Weights of a small sound classifier.
Model: norm batchnorm, activation hardswish, widths [192, 192, 192].
Data: trained on read English sentences (LibriTTS-R), 15625 training examples.
Rows from block 3, named by matrix and row number. Each number is 128 + 24 x the weight over the matrix's rms, rounded and kept within 0 to 255. All counts start at 0. Numbers have three digits each.
# convs2: project pointwise conv (model.blocks.3.convs.2.weight, 192x768x1), inputs 688-767
convs2.30:115101146154123116075132166127155109099151133137134069077117161132141153132145137105125141171134144130124135126097141135125136125178129126122099124112108136104096123135131105122122147123130140129143145119093170141113135129121161124124153186
convs2.31:147094109142143135138113108136079109151084092141135154173172071139153100132151167120129119116127096101116115123145114121128123118129152156104162144112117115162165191106154098123115130114112123149122133143128134169180133122174136113151137084
convs2.32:109196161109115138128130135144168139107128161082118098114099170119103144133101092138114129136124172175137149115096133133127115144121107102123116132136140162105102097126122171139124136135129146111120122121144124100117141140097133140107138161
convs2.33:126178153088113145153145110161162143097106153085112086116095191113119135141092108151119132119150162156148132113127125139115099139111098139109122116147137186127114107135122149130122094147143152123097130126147108119132131119087127140117158156
convs2.34:129166124107122116156143162128153144094171144138137141086159118154140141142116114147104151131114114119166155136153180120144124152111101124192146081089133135095132082153107126151148132143112149122179112116164124085085126084096123164125136148
convs2.35:115103110154132125136124120111143123085111112152142147107170127167112116159140150121113141154109153072124132113129144109152131127138111131141144156092131153102103121124145167145150139132141142120183101079133118124085145065149096124127106116
convs2.36:114134141146117096111132117127126140108133170112135018102115144127118145117111119106125138089115159148128153135116122167162111130098133112074099108149122088134092108121138142111055146137127154129122089119150118137134138153151142126120169147
convs2.37:115160179110115150131130122160152141105123163090108092128097172128119144134109105123125114119135166170138149122102123140132106140132106112100108139142148166127115113131103174141120119139129139134098145139128112100133127140085122127115144154
convs2.38:144110118159149102121118110123089127159119113133164093136179079154143103109145163136134129114112113095127114130160113171115119139107154161115146117107110103142114162109162089108116129128119134157133093130147132178157130114175117118150138103
convs2.39:126116131114126170170127136124097107122123123142143179186101106090094165144130150096136134156100103160082139113123124122118118113157102101117095151120150149154144134138111182142118138128085119127145085133119114114167127152103119120138102109
convs2.40:135129134100120153180113132135126130160118094133145193159165091127132135186106128120123121133083103115119135134125140125099095134156101115153154121115160178163165119141122152175120118144075109131157126142130109121155125138087153142126106101
convs2.41:126100122137137132092117148077125119111180155171154094106131127114120129072148113096127144158136101105102130137156120135137159129101152143137118111105126073096095092127129130126152149125149143135124089108098174118088133106157103121140116145
convs2.42:112139141158130159121120132172116148179127141104137075141101155107152128153144125140134136110135121144134164117111121192125092151142109118079105130150124142145150115125117154123081111140098144134107131156111110164166149151107150126110167126
convs2.43:140133147101105140139099173152121141154130087135125182196117126102120155172117133131131129108098117162117153127114160097115116131147113097159127127124150130149172140142123119171097163142101122080082167133081141082166108187103159117123122119
convs2.44:140117110139136173130117161129098119129091074153145165145114091112155142179132117115141131104147089128124131138115141102158106107182117132124115164107130141174174171130120133141112143120107113153125145145074125156178125091131146094148126088
convs2.45:125102113170147136090126094124105111152087103125126088157133126114138111105160148107139096143148140108103136107109113151104113111114156134071147155158082134152124159100152113074090114108131124137088122132117133155164120166158122122118138119
convs2.46:131106121133126114116125090125122134121160146130125077105109151136116141092164125113109151160108119147118139092157098196133122142106120132127114129122141120075089091107133144126131103131141146139115103108128152116116147098126092127120119151
convs2.47:132133130113130089071111155082153117125168123118107108126117151127145146127155117095135112112116150123094111136136154125124180113102157135114101100126143066112136104116139098144083152119107088120089123122161174129055123226170143111136101136
convs2.48:134151167088136155178150105163147129118089130115105127111119147135136148138110115140136149132186138125135150139140096152124082136128091166114115137125144169116117131123146136140193080129161127150120130150144082100166152039099086126123133139
convs2.49:118081120134110144148100141144131121117112099154128181166160130129106125193149167103103131178092114125119178097116162114130119116150107090155141160122142159128143121107107171150099135114079121100152125104101085116141120122111097131121114101
convs2.50:097114124138150121125163125115147126140132118144103131078114126141117123074129098151152104102182140102147135155093109098142150134128110123136129152146129126130091127129110114114172137133186098125136149143124110109066120095120120106126108126
convs2.51:136146136091121141143139149117178136116201165130136135096107141127099166122106108135119159138138122155126124133138152143111149133107121118170111088116142132094116073170111153133168127133107141101139095122146143075072122132093122160117124159
convs2.52:123144128119100135069119142100159127151176140111122086112105157094157139123125116108118133138135131141120087125133159140124151131121144153142087075127111081134127122139115103113100119123107147124115107108110215144087117209126171142130147133
convs2.53:128151139111135093119117071100143117084105125103122066109123149145139137111136129108122130120169164139123106103125086164129145116089147181092126124147094113121091134112176115108133080112154120163119115112185131153083133110161123137130133122
convs2.54:149140122170149165129116126136052100135130174144161104139131073117130100089153123140152136130136080119117126145152106111127113127089159130097124146098107110117127173124110165130172160110152133146126115131102136136173141091153119094143130134
convs2.55:123134144132134112083140121110137109139133149113110100130078155106113150104132102092149114138159157181094129118087105129130142104132121129100071137179132107124104124115134144111135122116138105140106140149127135128114123162126127117118129146
convs2.56:135136124111110125116143141129131125126151138133136156115114148118146115073136114142139122142114124106133115129152123079108158118116170123164132078092105115104138147125129094093192154125170135079086163122098193088120117130141155133133127156
convs2.57:118105121171145103098110096114108126169092105106110095166118148132142105127148157105142103126139153131099087112117111171109116111136142147074117132174112115141109151104174108095064094114118097131084131144143145184163121201165154102124120110
convs2.58:149088092135149111121119112102102114161130089153140146132155093135154124101149137112138129121149113114128095126159111142128137106129153170146129134113099107141144158120156091080133098102129116157160107139146134157133117098163106121146100106
convs2.59:118144157165162135104136174142129110119132167147145075093134103125158156118109106128162144131137108123130174156110145127134108129143130139094115098099105138132135143138119103134165165124137129146135144141088128139141130085142138137140160169
convs2.60:094139132110110122087126154109157128164132078097106146145090164112129145151119114103124112105165166147115103118081142121142152111149117113132113136180122112152133129142132130104098117125118110143119155155136150135082119199122159139099118117
convs2.61:132149148089136147169161113154153129102104152117152102154150118120137136094066118148143145139124147147148135140132139136096100126096133121120178100138088157165131116139171110137149145124147167124130112127128133090152115132129128162143154157
convs2.62:146166129101122106164122053108135127127090117108129121180129144135108132096105134130132124095126169145110099097131096151121129128069151183104137127157093136135099142126184129110128107121159135141124085126200144131115129182154146147142124139
convs2.63:133135144139102141173127107155118148100082150093126136154147118134117103171119160155101135140058138116132106136134119158116096163139135107095138123128148169156133145122133136152124117139113141116123117099173120152190148134114143117121145124
convs2.64:138146104122123131173123111132131124091118110134142168117180109159141110147104143151104144134098143098143090140165142142134130151115137153161175114097117153138131135133170103153154112136130141148165102103158130116126139097147138137138109113
convs2.65:121145115143138159109147140096129101107118136132159113121122126119132143112124139124144151187118134155111138132093142152142120135105143143115114137100084148151134156131165165118175156119131141125157079110133196146105136115149164137140118159
convs2.66:122100123147128088135096102162100145163103087132110121112153127152156095139166148144106133129142130110149130090150112154143108134145107152134139159134115151110125140121147101110094090127124128154124133133160102166150145089128092125133134110
convs2.67:117171145113108151126142140152159138090121142080113128117088179121118139151104124151110140139106174180146119108091136103143115144144104103127121126137141177116110123141138159133154122134131148113138134115151134117113140143085166142096139174
convs2.68:143120132114136092137124108080113083087126109142116159145121139122117147093151123084152113151106141177066145128123097110119151101096151134124142155114148099124092138123150139149173143092149092116132126118135130117083121131168099128140092144
convs2.69:128060084156141096106110136100107131165125085157132152131162090137137109122150188115121117123100117097110103142146137116128143114142140126145137135126130103142127140118126089110097121114108114114136124122121142172139118156145140109132122100
convs2.70:102171155103106131114139125135154139109124135095097118124092189126102148138111102129113137131140174178134145116096136133133117133126095100121110132152146150120116101136109153124119117129130128115100150123143127098103132154096134144103134150
convs2.71:100149168126107132117124120159156145138146169099107070126094173109148140141115109132117137138141155182129143114101151187136127138101116123109114103163118149115117093145124149123096124144105162127104126113128139132123141189098152158101163170
convs2.72:129104128169135091106089088109067120151128140124127087151138122142108110098192147105135112136108118117100139111152099159115126127091152127089120132127121081110085127105137141101106126123135114126075116112133131157144135160165117119113133108
convs2.73:139116156127130158139144158143111110105106156149134116128105131105135142119117098124140139151130108151128186159109125159137087124162115123102119164107130143154146122127093159154168132118129127153125120141080099111169135045098099120135131111
convs2.74:144135141113099144110110200103152122147221133133163141120124113092137176151125112098105140154081092140107139139156194137122144134147145098193111089104153107117157103156114125169106159125077142101124109101081184094081125203119172134133130152
convs2.75:147045090138129123122122137107091115155132099179145166126162083114142119118167151125130123144124088080121102128171129109120147121156140143161136160103127112130144153122129107111149117117133111125144118132099139145121119120164117112145110105
convs2.76:128138102171114141117123160119112119064101122161150106116160086134133125127098138124118148123085130099139128122117133091149108125158152147108136123083084135148137185117157103129131186132139156140158126111116152153170136102162177125137155152
convs2.77:130110152135137120122129127132119131176157168141133079096134134116161107086154127133143122141149101107134153145143122172101121142094145137127125090115091078100115122112111091091125129130147159115093131135094137132148116124134123139131150144
convs2.78:125117154125109115112104104118118137115152152124133057147140148128097114083166143107103131162103128153112163100164115180101122121084124123112140143119100096089089097116128160119091126121135153100083092112117139111142137133131097141111143141
convs2.79:084142106152153182103122174119129117065104158120152113107130116117125136138100121107136142144122148112104149160100156126137121117127141110070142144140108114147137134139124168137137168121117158160156091130097148141141142090141121128123146132
convs2.80:135169129124107113120126174140141153120145120119123130074129135142159142165112113159104144088132143121183119129114146086172127145159109127170138122088135137122124139180124097133152132140114127144158161132121116134070144099125171125126140146
convs2.81:121117113138149151169137099134131126083080142150138138109176103152115091132113145144108135136116126082142125150145144114141098143118120139135166151090100168141110133115127142128156119137149147134167115105133100121154133031138107127138143106
convs2.82:146103091161129105139098101097090114094102124156160117153143090129122106123145158111112123130078120132106089119155108116124127121135156145100123132098129122140119167110161116145132143114127130141161081099166142166159125130177138098144136136
convs2.83:106148131130122150105130163122132154139167185129126101134069144094094145125136103128128125131129124150128134127099125121108141137133114098103083132160153106112131097149082170127119128143112144099097108115112138110123116204114139143097141121
convs2.84:147099104153143126131113127109098111149129113151158130136169081132153107122146151129144134129123086096130124132154134141116129127124151165138150121105101119126144152126148095107140123116137138143151107130110137157136133103166123129155128103
convs2.85:104117159122117133135128160146132157121167157121114122130110147106095153142161127134114131181104096140145175118117127139123114140143077068133113134139174137103121073138069173153107130135098128100114142117102112109115142159072107133101148128
convs2.86:129135123109134131131156103105151124156153140115134163118125152149125138068140125149138137159151139144129097128124094130122160138098146139154111108131143121085104116128145129122204117137168131118150118130171177119072139135124137147122081148
convs2.87:125188117144120103087124126111143117065152144088139046100109125134139150140100106112128135073130132165115133129109140147187111127097144155103130081130120107147115119137145122130091137118133134167112120130153154134120132155152170123110165134
convs2.88:133120136132134107082127168126125128223183116125133150111108098128148158101129107137148130114148099160152139149106150138134152117147138117160117094141153104119140109153115083128115114135099099123119155168129143139083117170105158136136114127
convs2.89:117131151122095107095139158134156134187177141128093074101107171137176135108138118125113134108139113141142142140095129155140119130127127107122088082146118096101120099138093081111082125135116134107085179137093146132138124196083166148099172143
convs2.90:112095134144147137091123156080130106142194134163118126081111116131119160101160098095130138133148086116107147137104146130152169121140114105144106156111162107107117096134080165152135124118110099134163105126107141125042134104123102111127073128
convs2.91:147105143167152129128107130144067115158118134161166105143144083120153105113163155130142132127117077098132164131142107158116114118118151139108132126110094120133126157120122104114131145121122144144116115139078134156171134118164118126146155127
convs2.92:103089129147094077117135118115156140136163139125106091114132174158102109126143158117094131149096154120118128118126150152149151132102126079135130115154152121074100073119127124123044124148100120084097126097144137124106135199099131115100124135
convs2.93:107154153115111123112126122129170140127186188103122096101122164127098140108140122134115137159120138125129137096149128163114158145092130131150124083131141099054103060129116142125162126142152134087116105106142151099062133156112120136114121172
convs2.94:145124146084135115179132116142122146153124147139124110112174092169149138163105128138136128095127067129142142162196140165126076142085113137125141075124145140114138106133108090162113118131111134121117141147130077115169131133133114129136151141
convs2.95:158092109138154128148109117119086118154123118148146145155191064138136101119148157125143108114141080097110117137146114141100130115127156152130160130118119091157154162113140088127116143112122116144134118137108125147156119140176107111151119074
convs2.96:112142148122111138128141138107161127088133105115117150115117179117101143124133129130101139190097149147112152119096120092127147140148123100153136164111124128093112114128141148135209149126153156105136142084125172107078135124117162138111089175
convs2.97:133165106148132086138105099094124141085126142133173073135153098152099127115107138112117121076098154132111095136143129124124123137075145133104139110140135105159103108137179124136068150125123131149134073102191121128121131183180143127147145134
convs2.98:145102114192150103126100123123059125161119117150151097140132087134139097107156160129148133130101106128128106123139111152127117140131159136097117122112111137138111162119162101119108140126120128136120104142125147185167138153187156088145151148
convs2.99:112170138109103143128148160138173146087131141101113126118083172114098148152103126135108133151107155151145141122094144082143138143154107087132115133134148154107123108136107154137145154141130140088142158108125146088106138159091161137108138166
convs2.100:150124115131162152133125162139098118135130162161150134126130072109144123131127126116152131106147094101125106143154127106127121114134144140098101121119128133150166154139120144127132155121112118154151105154102112151177129107157107106152141115
convs2.101:109153155137158150085143150139138120156128179124127091131105140106143135077119092138166131119161156164120138145103129123124137118111151139085113127154084108122133150138136111097148155119149149129113141157110156121131127154149161125129154151
convs2.102:144132115115153095135152065115131122171125097105098169116147141152133117059157139145123135129140130141132113105124095156138142125103152160163156142121130139111089132118165118125192084123163099136147139131174141135089141090144127134142078134
convs2.103:116151125143147121097136100099142102139112131097127100154114143130130118105116114096152082133152187140089103119098115163124148092099161156055115145179109091173119125113150119085089134111142115141108097139170125150127115185168137123133121116
convs2.104:109161150116114168138140153149165140092130147119107123107112169100113145132105093145111138146123153157141141131104135097127127142132103081130109133134144146118116103147105175148163141136143149111138137114122135073106135125081126138103133166
convs2.105:129156154133103098068123160115132122142196139111119095122127149117125135075162109105139118142099128153107147122119137137114166112086167118136126085118127064090121109129147095128125161124136118095079147124104188089099133204139152114134120159
convs2.106:136088113150126128119110134120078107145114117144144140177150092117130112128161135102152107137121073104090141136144135119133118104148157122106129133123117080142155165094119132126093160101109103133106136129075127145178123141147124092143121087
convs2.107:141128089109103132140131112120136139094087094130122168153163124132125103158105163142100114136090147104128085105146154106111149124115150126156168106127111145128143147133164085129112147134127132106127123096143148118118103166162137129138127128
convs2.108:142126118121111098172136022146101133137103137114119107188135127121108081063132146136134106115129138152124100095155073138114133115052146142092139135173098136128108136099166121109086108131175145118099118120167123126195107190137097135113146131
convs2.109:108122135148140172108127150100128102084128138134146115128108133098103147125131118111133148179113138141096148105095130132121140116159121137116110161106114142127119121150131184142164150115110146147173077095120153149088131092136125123133110130
convs2.110:117134151168154123090117137136116123127110157131154037134131132111148133117137117124161126114148133145122151125121113158143098121113129145048109140133099120128127137118134143107107150125139139158106115130125126140159131111178109112125163145
convs2.111:136153136114108123137148168144162153140166136143120138108145130139166151152109121169123147138099114132177132128150175140127109159150105125180123066113126156128167110161117104126135119152094166099170125135154152122122122147102164175134151169
convs2.112:134092141135142118130121129125124133162148141167127136101150103153154101118155124156144155146154080075157122139168123157123130149114135147166126110106142112080119122131098089136182106137114138136136126146099136137115155084118112127138113134
convs2.113:114164152087116169130145146140162132106149143116106145100095148104122153139105099144121147135140131158137137138094150099155135132149106094149126135127146159117145108145110164150159131138123137116131143138110138087101147120066137150113124164
convs2.114:110127126143148108062125133110131113134121119119133078129095150111132137108121101087147122135161157156093156115095122130133129088137121130087094159169111114140109132119136138107097130116127105148130125154136126145120113145126130121127139129
convs2.115:107172162110110140121137139147148139092131169103105114134092164095101147151104118126126133133114143156122149131093142125139115126130102079109106127151144140130133106131099173162110161136122139104117134127117117088133132151094133129103156151
convs2.116:094130141105106136119146162123158145110174146123113145107098143125106152133114091137114129155124138139138161136117166119120140128133104084165124115133146128101130073155087151136127148138114129099123155112100129078078120147080126157099123134
convs2.117:122125128129108119132147142115176150101133147102112142124136150143102138184122151130103137158094143134137090093110144113131157142127106115161146119152142164088113104137128128140119125151117146093171129099162132124088141195112135141105141138
convs2.118:111131138133144149107139150127144112120139133151119139086124145118137153113137085099136141125191134125122165146099132105169149111158117134151127171105130116122127117132107154130170126110152094158145143137097120133084142043106110123129103106
convs2.119:140180144107146143168133099170147125144081131096115143148111122120151136164104120157147139102161148136153086120118107153098074133133111151112111112165111142149151148125128107124150099130107137149124138159185082146169129158131155150136150127
convs2.120:117131116163136148104112128120093109130084119125155090139147115129160101141133150104125119122116135107118103133122127154128105119136145152086141137120103106166145159102156115114094123122100131159138095139143152189164130131174151124133163099
convs2.121:117133117152131089102141123090145134080156182124129053095135148143103110095128124126120125136132165088129097131128120127117157118099155135100131113124100054098105095121140111101136145131168156119137086111156140111067123116164102122127145163
convs2.122:117136122143143116105114085121119134131058105095118089149144152154139111155124161123136104099150171132110107098094097149124103113108124147052135161181091139159111140099152136098060090128129136161137095127184112166155124158159129139115160105
convs2.123:103177157088119174129146149132182137099153161092106121105095170104114149139094091143125133136136147144137127135103150122120132140123104098134112103139154122123142104150104171151150134149125137101117130130131145075098131151083153134098137162
convs2.124:137126134173136093084102127112094116111147143134143051143131130130114124089152151112129123148099134140116127115141113168113131105095147143092122112116095107113095140133144123107100138123130137124107089110140161148133126150192133121137152156
convs2.125:105184167132133180110151182152156140100152165119156080085105143112128139126115081141138143142138139133148152129129139134119108150132118112108116109117121136115147107143122169144179148137139167143132120142099141119108140094106129147122139182
convs2.126:121145172096113126118141168151157157203180153113115127114135135125164134164130106163123124131136103112169135114153173173114125140099115133168119058135135117099181096151095089137093132147102144093103135136107164090135122194096163173095149136
convs2.127:115134094165142089125125061123106117143089126108125115143121130134096092084143159144123106130139182143147090083117088107129161112123148133108155168166085132137097154120143144104126103109167108169152123118191098159096117119160112114139120128
convs2.128:121141133135148148138133153155139128144100101108123189131154111128157118185129138158148113099150133086156114147107145098107123125162106118136166143147172167145156148133101119153163112146111103131144148156131076145097143133109117133148108094
convs2.129:125110107119137092150162069119141134135122080127088165090145131172137098087149142131108118095133139113128098150126095116144150140130126121164145138124162122118077132102156092139170095127188084121138136142162118138080124068117125106141066125
convs2.130:138117111124134134127133122091120098104139095159126201121134093146132128108148107110123116134142112124116123139131112074144158104124137156170157152107129118121109149119119120148189138109163111168181152126102129113094118066143095127138082113
convs2.131:118144119146148108079126140082149084130149124136123119119115158113127141108135102075137113147180178145074131130108146109142156075110139147115116150139115076128113121126132129112113147088133095132139127108125149141072109157175114129133105120
convs2.132:105166114127120188121155150127159115065086113113123135125110150100116133146067106126124155133163182101120093127082132115140126138146132150086122142156087145153139148128141154099156140127124157162163109132127150140123126083120175131126144142
convs2.133:124100139167131114062108196123133136128148129144137059109126131128169116136136118112140114131128100107126157150119165140123128131144139111114099087118127092120156111122093082127067154133112136126091152138080150137148126156128136113127175141
convs2.134:133093109170159092120104108125085129159117107133157099130153102149148102122148169125143125095110119096130112123155109162127121130124149159111132112119118093140133148113154090127102116122120123151136100132151113197162128120190116122154134112
convs2.135:111172173130118095131140104156148152130131169082099061122099178128116123122118126143122125112136165162143136108119126187138126147094111126098113092160121126094082099135131124108092112148135148101076132114157119119123145178105138133092163138
convs2.136:131158128097105142143141137123179135088153157122132143111112155121102157125092099122092143135120136168141145133129153110139131133107114106160121115126144151125117079149117179137162124135133125113137131110162128087078137114083122158123121149
convs2.137:143105126141160108124111094126087125173104121142152107136148102151165107129145149137144142106151126123134111124140104175141108121123133173103129142136088147146126165117153100093118100117117130177132099142158118180167140102170124133148144102
convs2.138:125151123133124139137139198141137129139122099128135186128143084127164151183108112154125130109126119099146133169107181077135114145175111088167144122109149153157207150146106097160129166132073129146146160140092123135146129132117171135142125114
convs2.139:146101110170150143135118138122083122148108106150163140163172081138147103139152166133137120126117105067120120128147126132100114134141149133113150136117118106158149166113138112139118146119103119146149117143121119167186122136172130093157119102
convs2.140:131158124134125132107133148096139127048138164154139080085112117120124146068114114107139128092126125159115150178104109091165157133086173125111133118102142105122100146124155130142168182131193150121099154115081181093090151101151147103104143164
convs2.141:160096119164170119127101119117096130124116143145170083105149088133120105094142132115135123113116124109109080118164088121116147121114165157087126144110126115117081153112135120129138151123155136146159087116153122150163130124209110089170133144
convs2.142:153148108129148143160142121122129115108084071146145207144176097151134131150104149138143138140123136109143114123132142094126122120145131142168175138103111166172166172134167109144169134119130110139177138136139124125118119089154136126160100109
convs2.143:123074132153131099085118148084127141091147133144131083090154129134117125142149133123096134165107140097116107119144134142132164124132128134104120157101138106100080116119109105125100142141121133123137104092146141131102138141183115117127136134
convs2.144:121124101121130147134168097109149131151134094136097218119125133146143108079116135139124140159140149107144080140108116097136166132148147127173134141116127141109115141133144102124203115130173126129187152133133168133089128098113145132126098125
convs2.145:118101104138158101125129105080098144051116132144135122114163091141107093114118146133126112081127163127139111182114120080134156132094139123105167145126157123148071160111176091147157123141157129144135129094165108130056121122165126100130137120
convs2.146:102112121129155147076112190095133117129173150162168098089125112100151160108118100095161121148152111119106163156138161115140162112147133129104116106107142103121154107129119120138139170112123129152120110143065153112087117090141107118138127150
convs2.147:133124112128138132157117142122130123085101130168166164118168103146126129160110135120117150127114107092139156155140159104153109134147108136145167143093134184141152118126127148157131133124121129143162116128106086125141144035123104117149125117
convs2.148:109143106130143123152141069085132087101098108105118154139104155129084123076140148105123117119153162127096102123113078103150164119101155131118144177139138115123067137101158178099184092117183112128127114123164114142096126081135098119128079105
convs2.149:141102110152138113129112118130088122156112121150148116151159077137166098125153163131140116117132091110124112130138115166117124128120154167115136105136113115147167168122151077097087112121110136155115117145104141181171115149163154133145155100
convs2.150:146110126129132119178119106156125146129114100143133170125176109151131107162129156154117141119146105078158123126155124119150129146126121156163170141105149176119134125129151118121154118151139125126156117121141101119135156079132098135139126100
convs2.151:151148142099105082112138153123170147150172122110116130101117151163160164139113131144113139134118139127157127115129149158140151133116131138192115077097118113105151105166125079127127120130108130122139136120156146101072131134104164181141147139
convs2.152:125138151132148139179141094166116145134093160121140105130136110147115131166111111161126138131169142115155143087144131148124067116122101150114139156133104181119134107137107168116167115135129157174165100126153050132158136029121080160148141124
convs2.153:130126103107142148120126176105131098153128082135138183155117111100140150167108120104134110110154131137124106148120162113128146105166129135160116157122115114168172155136120114113108140110087105140152122151112139148113091138147149137143118098
convs2.154:100138124145116136098139155142160146153111091104115105114116147132184150187097133122115123106151158119133122136080154149140114141167106124117106112162119152159156128126140083134059119142082130146130145146127124151136128182105181148115172125
convs2.155:113118145154137156093145200105135130155186157130135088110124127093120136088150107116142134159120105127111164166112152134114152143129143089114116111123136094122143117129100142138127180139125157097110144136052167101132119175118140124111141159
convs2.156:109123149119127172137136168154126126097079161138123089154106152087131105109117113127139127140147132123112161124117135124120106126126141127068119150138076116134160150095104138109121164129147163123097134129060116098206121096120114126112167134
convs2.157:147139133119137100097124132086154110143148110131126154127150142146136141114116132115119127130139170112116100107131161126126172094110166160173148104127096080110100128135150085131135148116109105137135125110154164123074121156174133140152103132
convs2.158:142146132091132153119138120108139084131139080101132209164116132126096155113116140098115137127122136154096121116123118119138136097135134140154149152120133130136158139126136171140158122097107088144175113127143159116099126109110146128147075126
convs2.159:137078117160150135129120133122080119150133141187161124122143079125147098112161127129137133153126077086134140139166107125121123128147144161125123134100107106126129145124129104113155118124141136143136114127098131151136143083168107117144129130
convs2.160:143144112124156115142113112084151111128112085100126189151151128133096143147111145090121123097118167120086076144128124133113139116126138128120149121149162088148132132130155126165112126115102091136145117132189119138119131173154133116157089120
convs2.161:117164145105117156136125162156156135076108138115138094130108151106102148167064119124127125106124169146117138136105159120127130130149111109112127124141131168162130117136138154154106169128119146146138125119145110102126121141131144131133148148
convs2.162:136123151125127104166123114141084130134131135141118178153129123128100107114166112154122124147103112132156161115129122084137114121127111098153140164095142156104121149113112156145192119126150099086094171127124087096138131059100110107126084105
convs2.163:111129129134125160142148096133120103087087140109122116160091157110091145109117122123135130133138165168099125108081094123134109120132114105068113175161109157159106143118134187115136109117153132143137119138136105145154125121102106116115122117
convs2.164:121150159140152137119102150130118109164129152124149110169122106093137156154108117094163130120150117144097154141107160147136095111132125131075112138160111094176171137132127164128076129113076132150134111156124118158164117162123132150143159115
convs2.165:100154130116129122127149125125184132104158171129124122092114163129097153102112093128134135140151155132130154139122128109142163125085128126146126108135138115087109080138126173128159137131171124108121114112138120066060130113106099148101109140
convs2.166:155149120132109091118110134130129122148145120116136164126138122146158114134155141152109132148105129113148096118145154111119151119125160136203142096102108125107119147147129080109153124126119123128158145112154166149103123138139172149145122144
convs2.167:124099137115130077099140093120148124184157085143103136096118157153149139088130124127128131123174138134138118118112112137159180114130136155166126138150123132112103119135154103105133086123147095158143150156143151152031128101123117127116093129
convs2.168:104145136145104111139141089156144148114107119097118112129114167145109106144125148138100143140105165128129142113102110128140119139151113109130123150135128188104086116122139144126122125153151148121125147094150137139141148131104177122111127157
convs2.169:140087135116143118104095122079133115104133123128143114108119122118124162149132123099110137148115146152097105122128134158125152111160110153134114177094134133147108102144123155149110116127102110146166062112174120161058130113145112121158121119
convs2.170:159095082136139094141112105096100112148116070145145176148173095141138121114134161116121129118126115113117099121170122114129132117126159171150156138115106118146126157119149081106147105106139102143155117122152122161127112096169117111164095103
convs2.171:135104118164148102126114112129102130161112116146146119142166087154148098124154152131145109108144116086133108132152124149110125120117148175117134120121109094139141163109151073115094121120118130148110113137131120171168125132173131110150137095
convs2.172:111113139154128098105133115137141132125120132116130061083145148146152099116154138134121135136151145095142134113134098182152123137119129145113139148117101122096085128118142127112131096139152147144150112116146144160118155058131109119117146136
convs2.173:115120127141131176112161178140151119128120094156139191088138109125163159143110112145124158164128110127155143142079150100145129137195119121167131138103109174130155150137123110150211146116118144144177168139083153128131124059097167139125117145
convs2.174:129152114123134151168146077150125125104052103104102153168093146121103125122108143147142126095146169165126092106081061113127118130139131136077123183160123169162102170116156161118162103121174122149137129148169086158159125093136131123117113099
convs2.175:131080101141144125118126148116108112164139089170137180118158092137156121133146131128141113159132098089135103137135147090111153124162131135161141117105114120127154153118127074118145130123118125130151136144096149134120121118135137126151116110
convs2.176:142077116115115109099098124110109123121176107145161112103125114132116163135147139080099122116095089152101132106151106139161132125127116117148105134109169112120105088129134155153082104121095101139135103106115147133110130095102113119130108108
convs2.177:121103129157154151156128110133083133121108144135126105110129112140106108112161135135125144127111094130125161142134090152150106145126094108096112169116160152119105127111116164142129110140141128143129135147115085138191151049093088114125132095
convs2.178:154105098132142129128127147120105108142096100152142150165155089126151114141124149121149107120124124089109099156135145115115133110149153141113147122117114096170186185106151074144115146120112119146132132141101147146181119148161140093163121093
convs2.179:129144133145143161117085136130087117127098134125160086135160077112138145166131111100134127115143136128111135139140131164126082115117118142068146151130128138164141134117157161156087123107087121191130086140127098155172145126164116128145160103
convs2.180:119093127131123103129132094139120133133166147135119111073128142143113109081150107120119142129146102121142158130155091146157122136118137121140129140122154116098095094118109145121144109128170118142129129128098108111115148054096081126124115104
convs2.181:149126089139154144124116160100105108130106104168153157133154090124139110122125138109141104109111142093111084165130122080123162114137168128116135109125114111152155177116163096124155179122129120142143123137113158127134106146178152098147101128
convs2.182:148126109141138121118096109125068124164116098137138141149136062129144120132149144111140116096125073117110100126131106143135112123149133123103104158133141113171139167117128125143064107115091118147129112155140107185184134134149133098138118085
convs2.183:115105132150126108114114144134129153146121135135122117117162119159158113196107150122116103125139130096147130127127164124127111118145100139126121118144114145150143101130101094142030117139075129134147134129150112152140127170114128141128181097
convs2.184:133156098123138175161138110162108125108055107111141170186117117103122128167093155138141124107130146137127075121116111109103079126159116137087134174148125172207143173133139165138124120130128129148137115126162090152212124139150123108134140106
convs2.185:128120135103141116176118095163118141180087113106108136145145131140155112159110128142141126085157129142145127133135129156121087157138106150120142146156138168153131134129133117143098066134118113138110140167152081151177130101098117124135140102
convs2.186:132111121132110108150101119138119136100128114117138147134183118161148125184124157131091138129089105084137128114157144148127113135119113144150177111100141142120133115122120114159095103133080121131150114094141109151145126105122128144134139104
convs2.187:151107115142146103120112096129102108170126104140134141149141110145142113110153155126145122121148121123117109121140118134136146106114171178136143137121092117132123174124158096079112105121136123147129120136144142171149126121166136142150121104
convs2.188:117168157110114114126135132112171138097162150098098120108098181131099136139122109133112139126099155171137131125110138118140146140115100086139123113135163108087090085146096159147133127135136131094116137114152143088083139159087142137103124161
convs2.189:100192171126112128121128121154139140113125162068103077121084174117126139139118104142118134123130156176134150122088144151132099144126100103110103100145126134117106112132118152132114126142124146125090144125143133113146141160078152141095156146
convs2.190:145161099107125159179141127142117112107083094130124213169143097112115115156111146145128114113092130124131083131126135064111106123148146132150159136117125165161153187127144129143172146127128127136136149131146128113159112124118163114125107121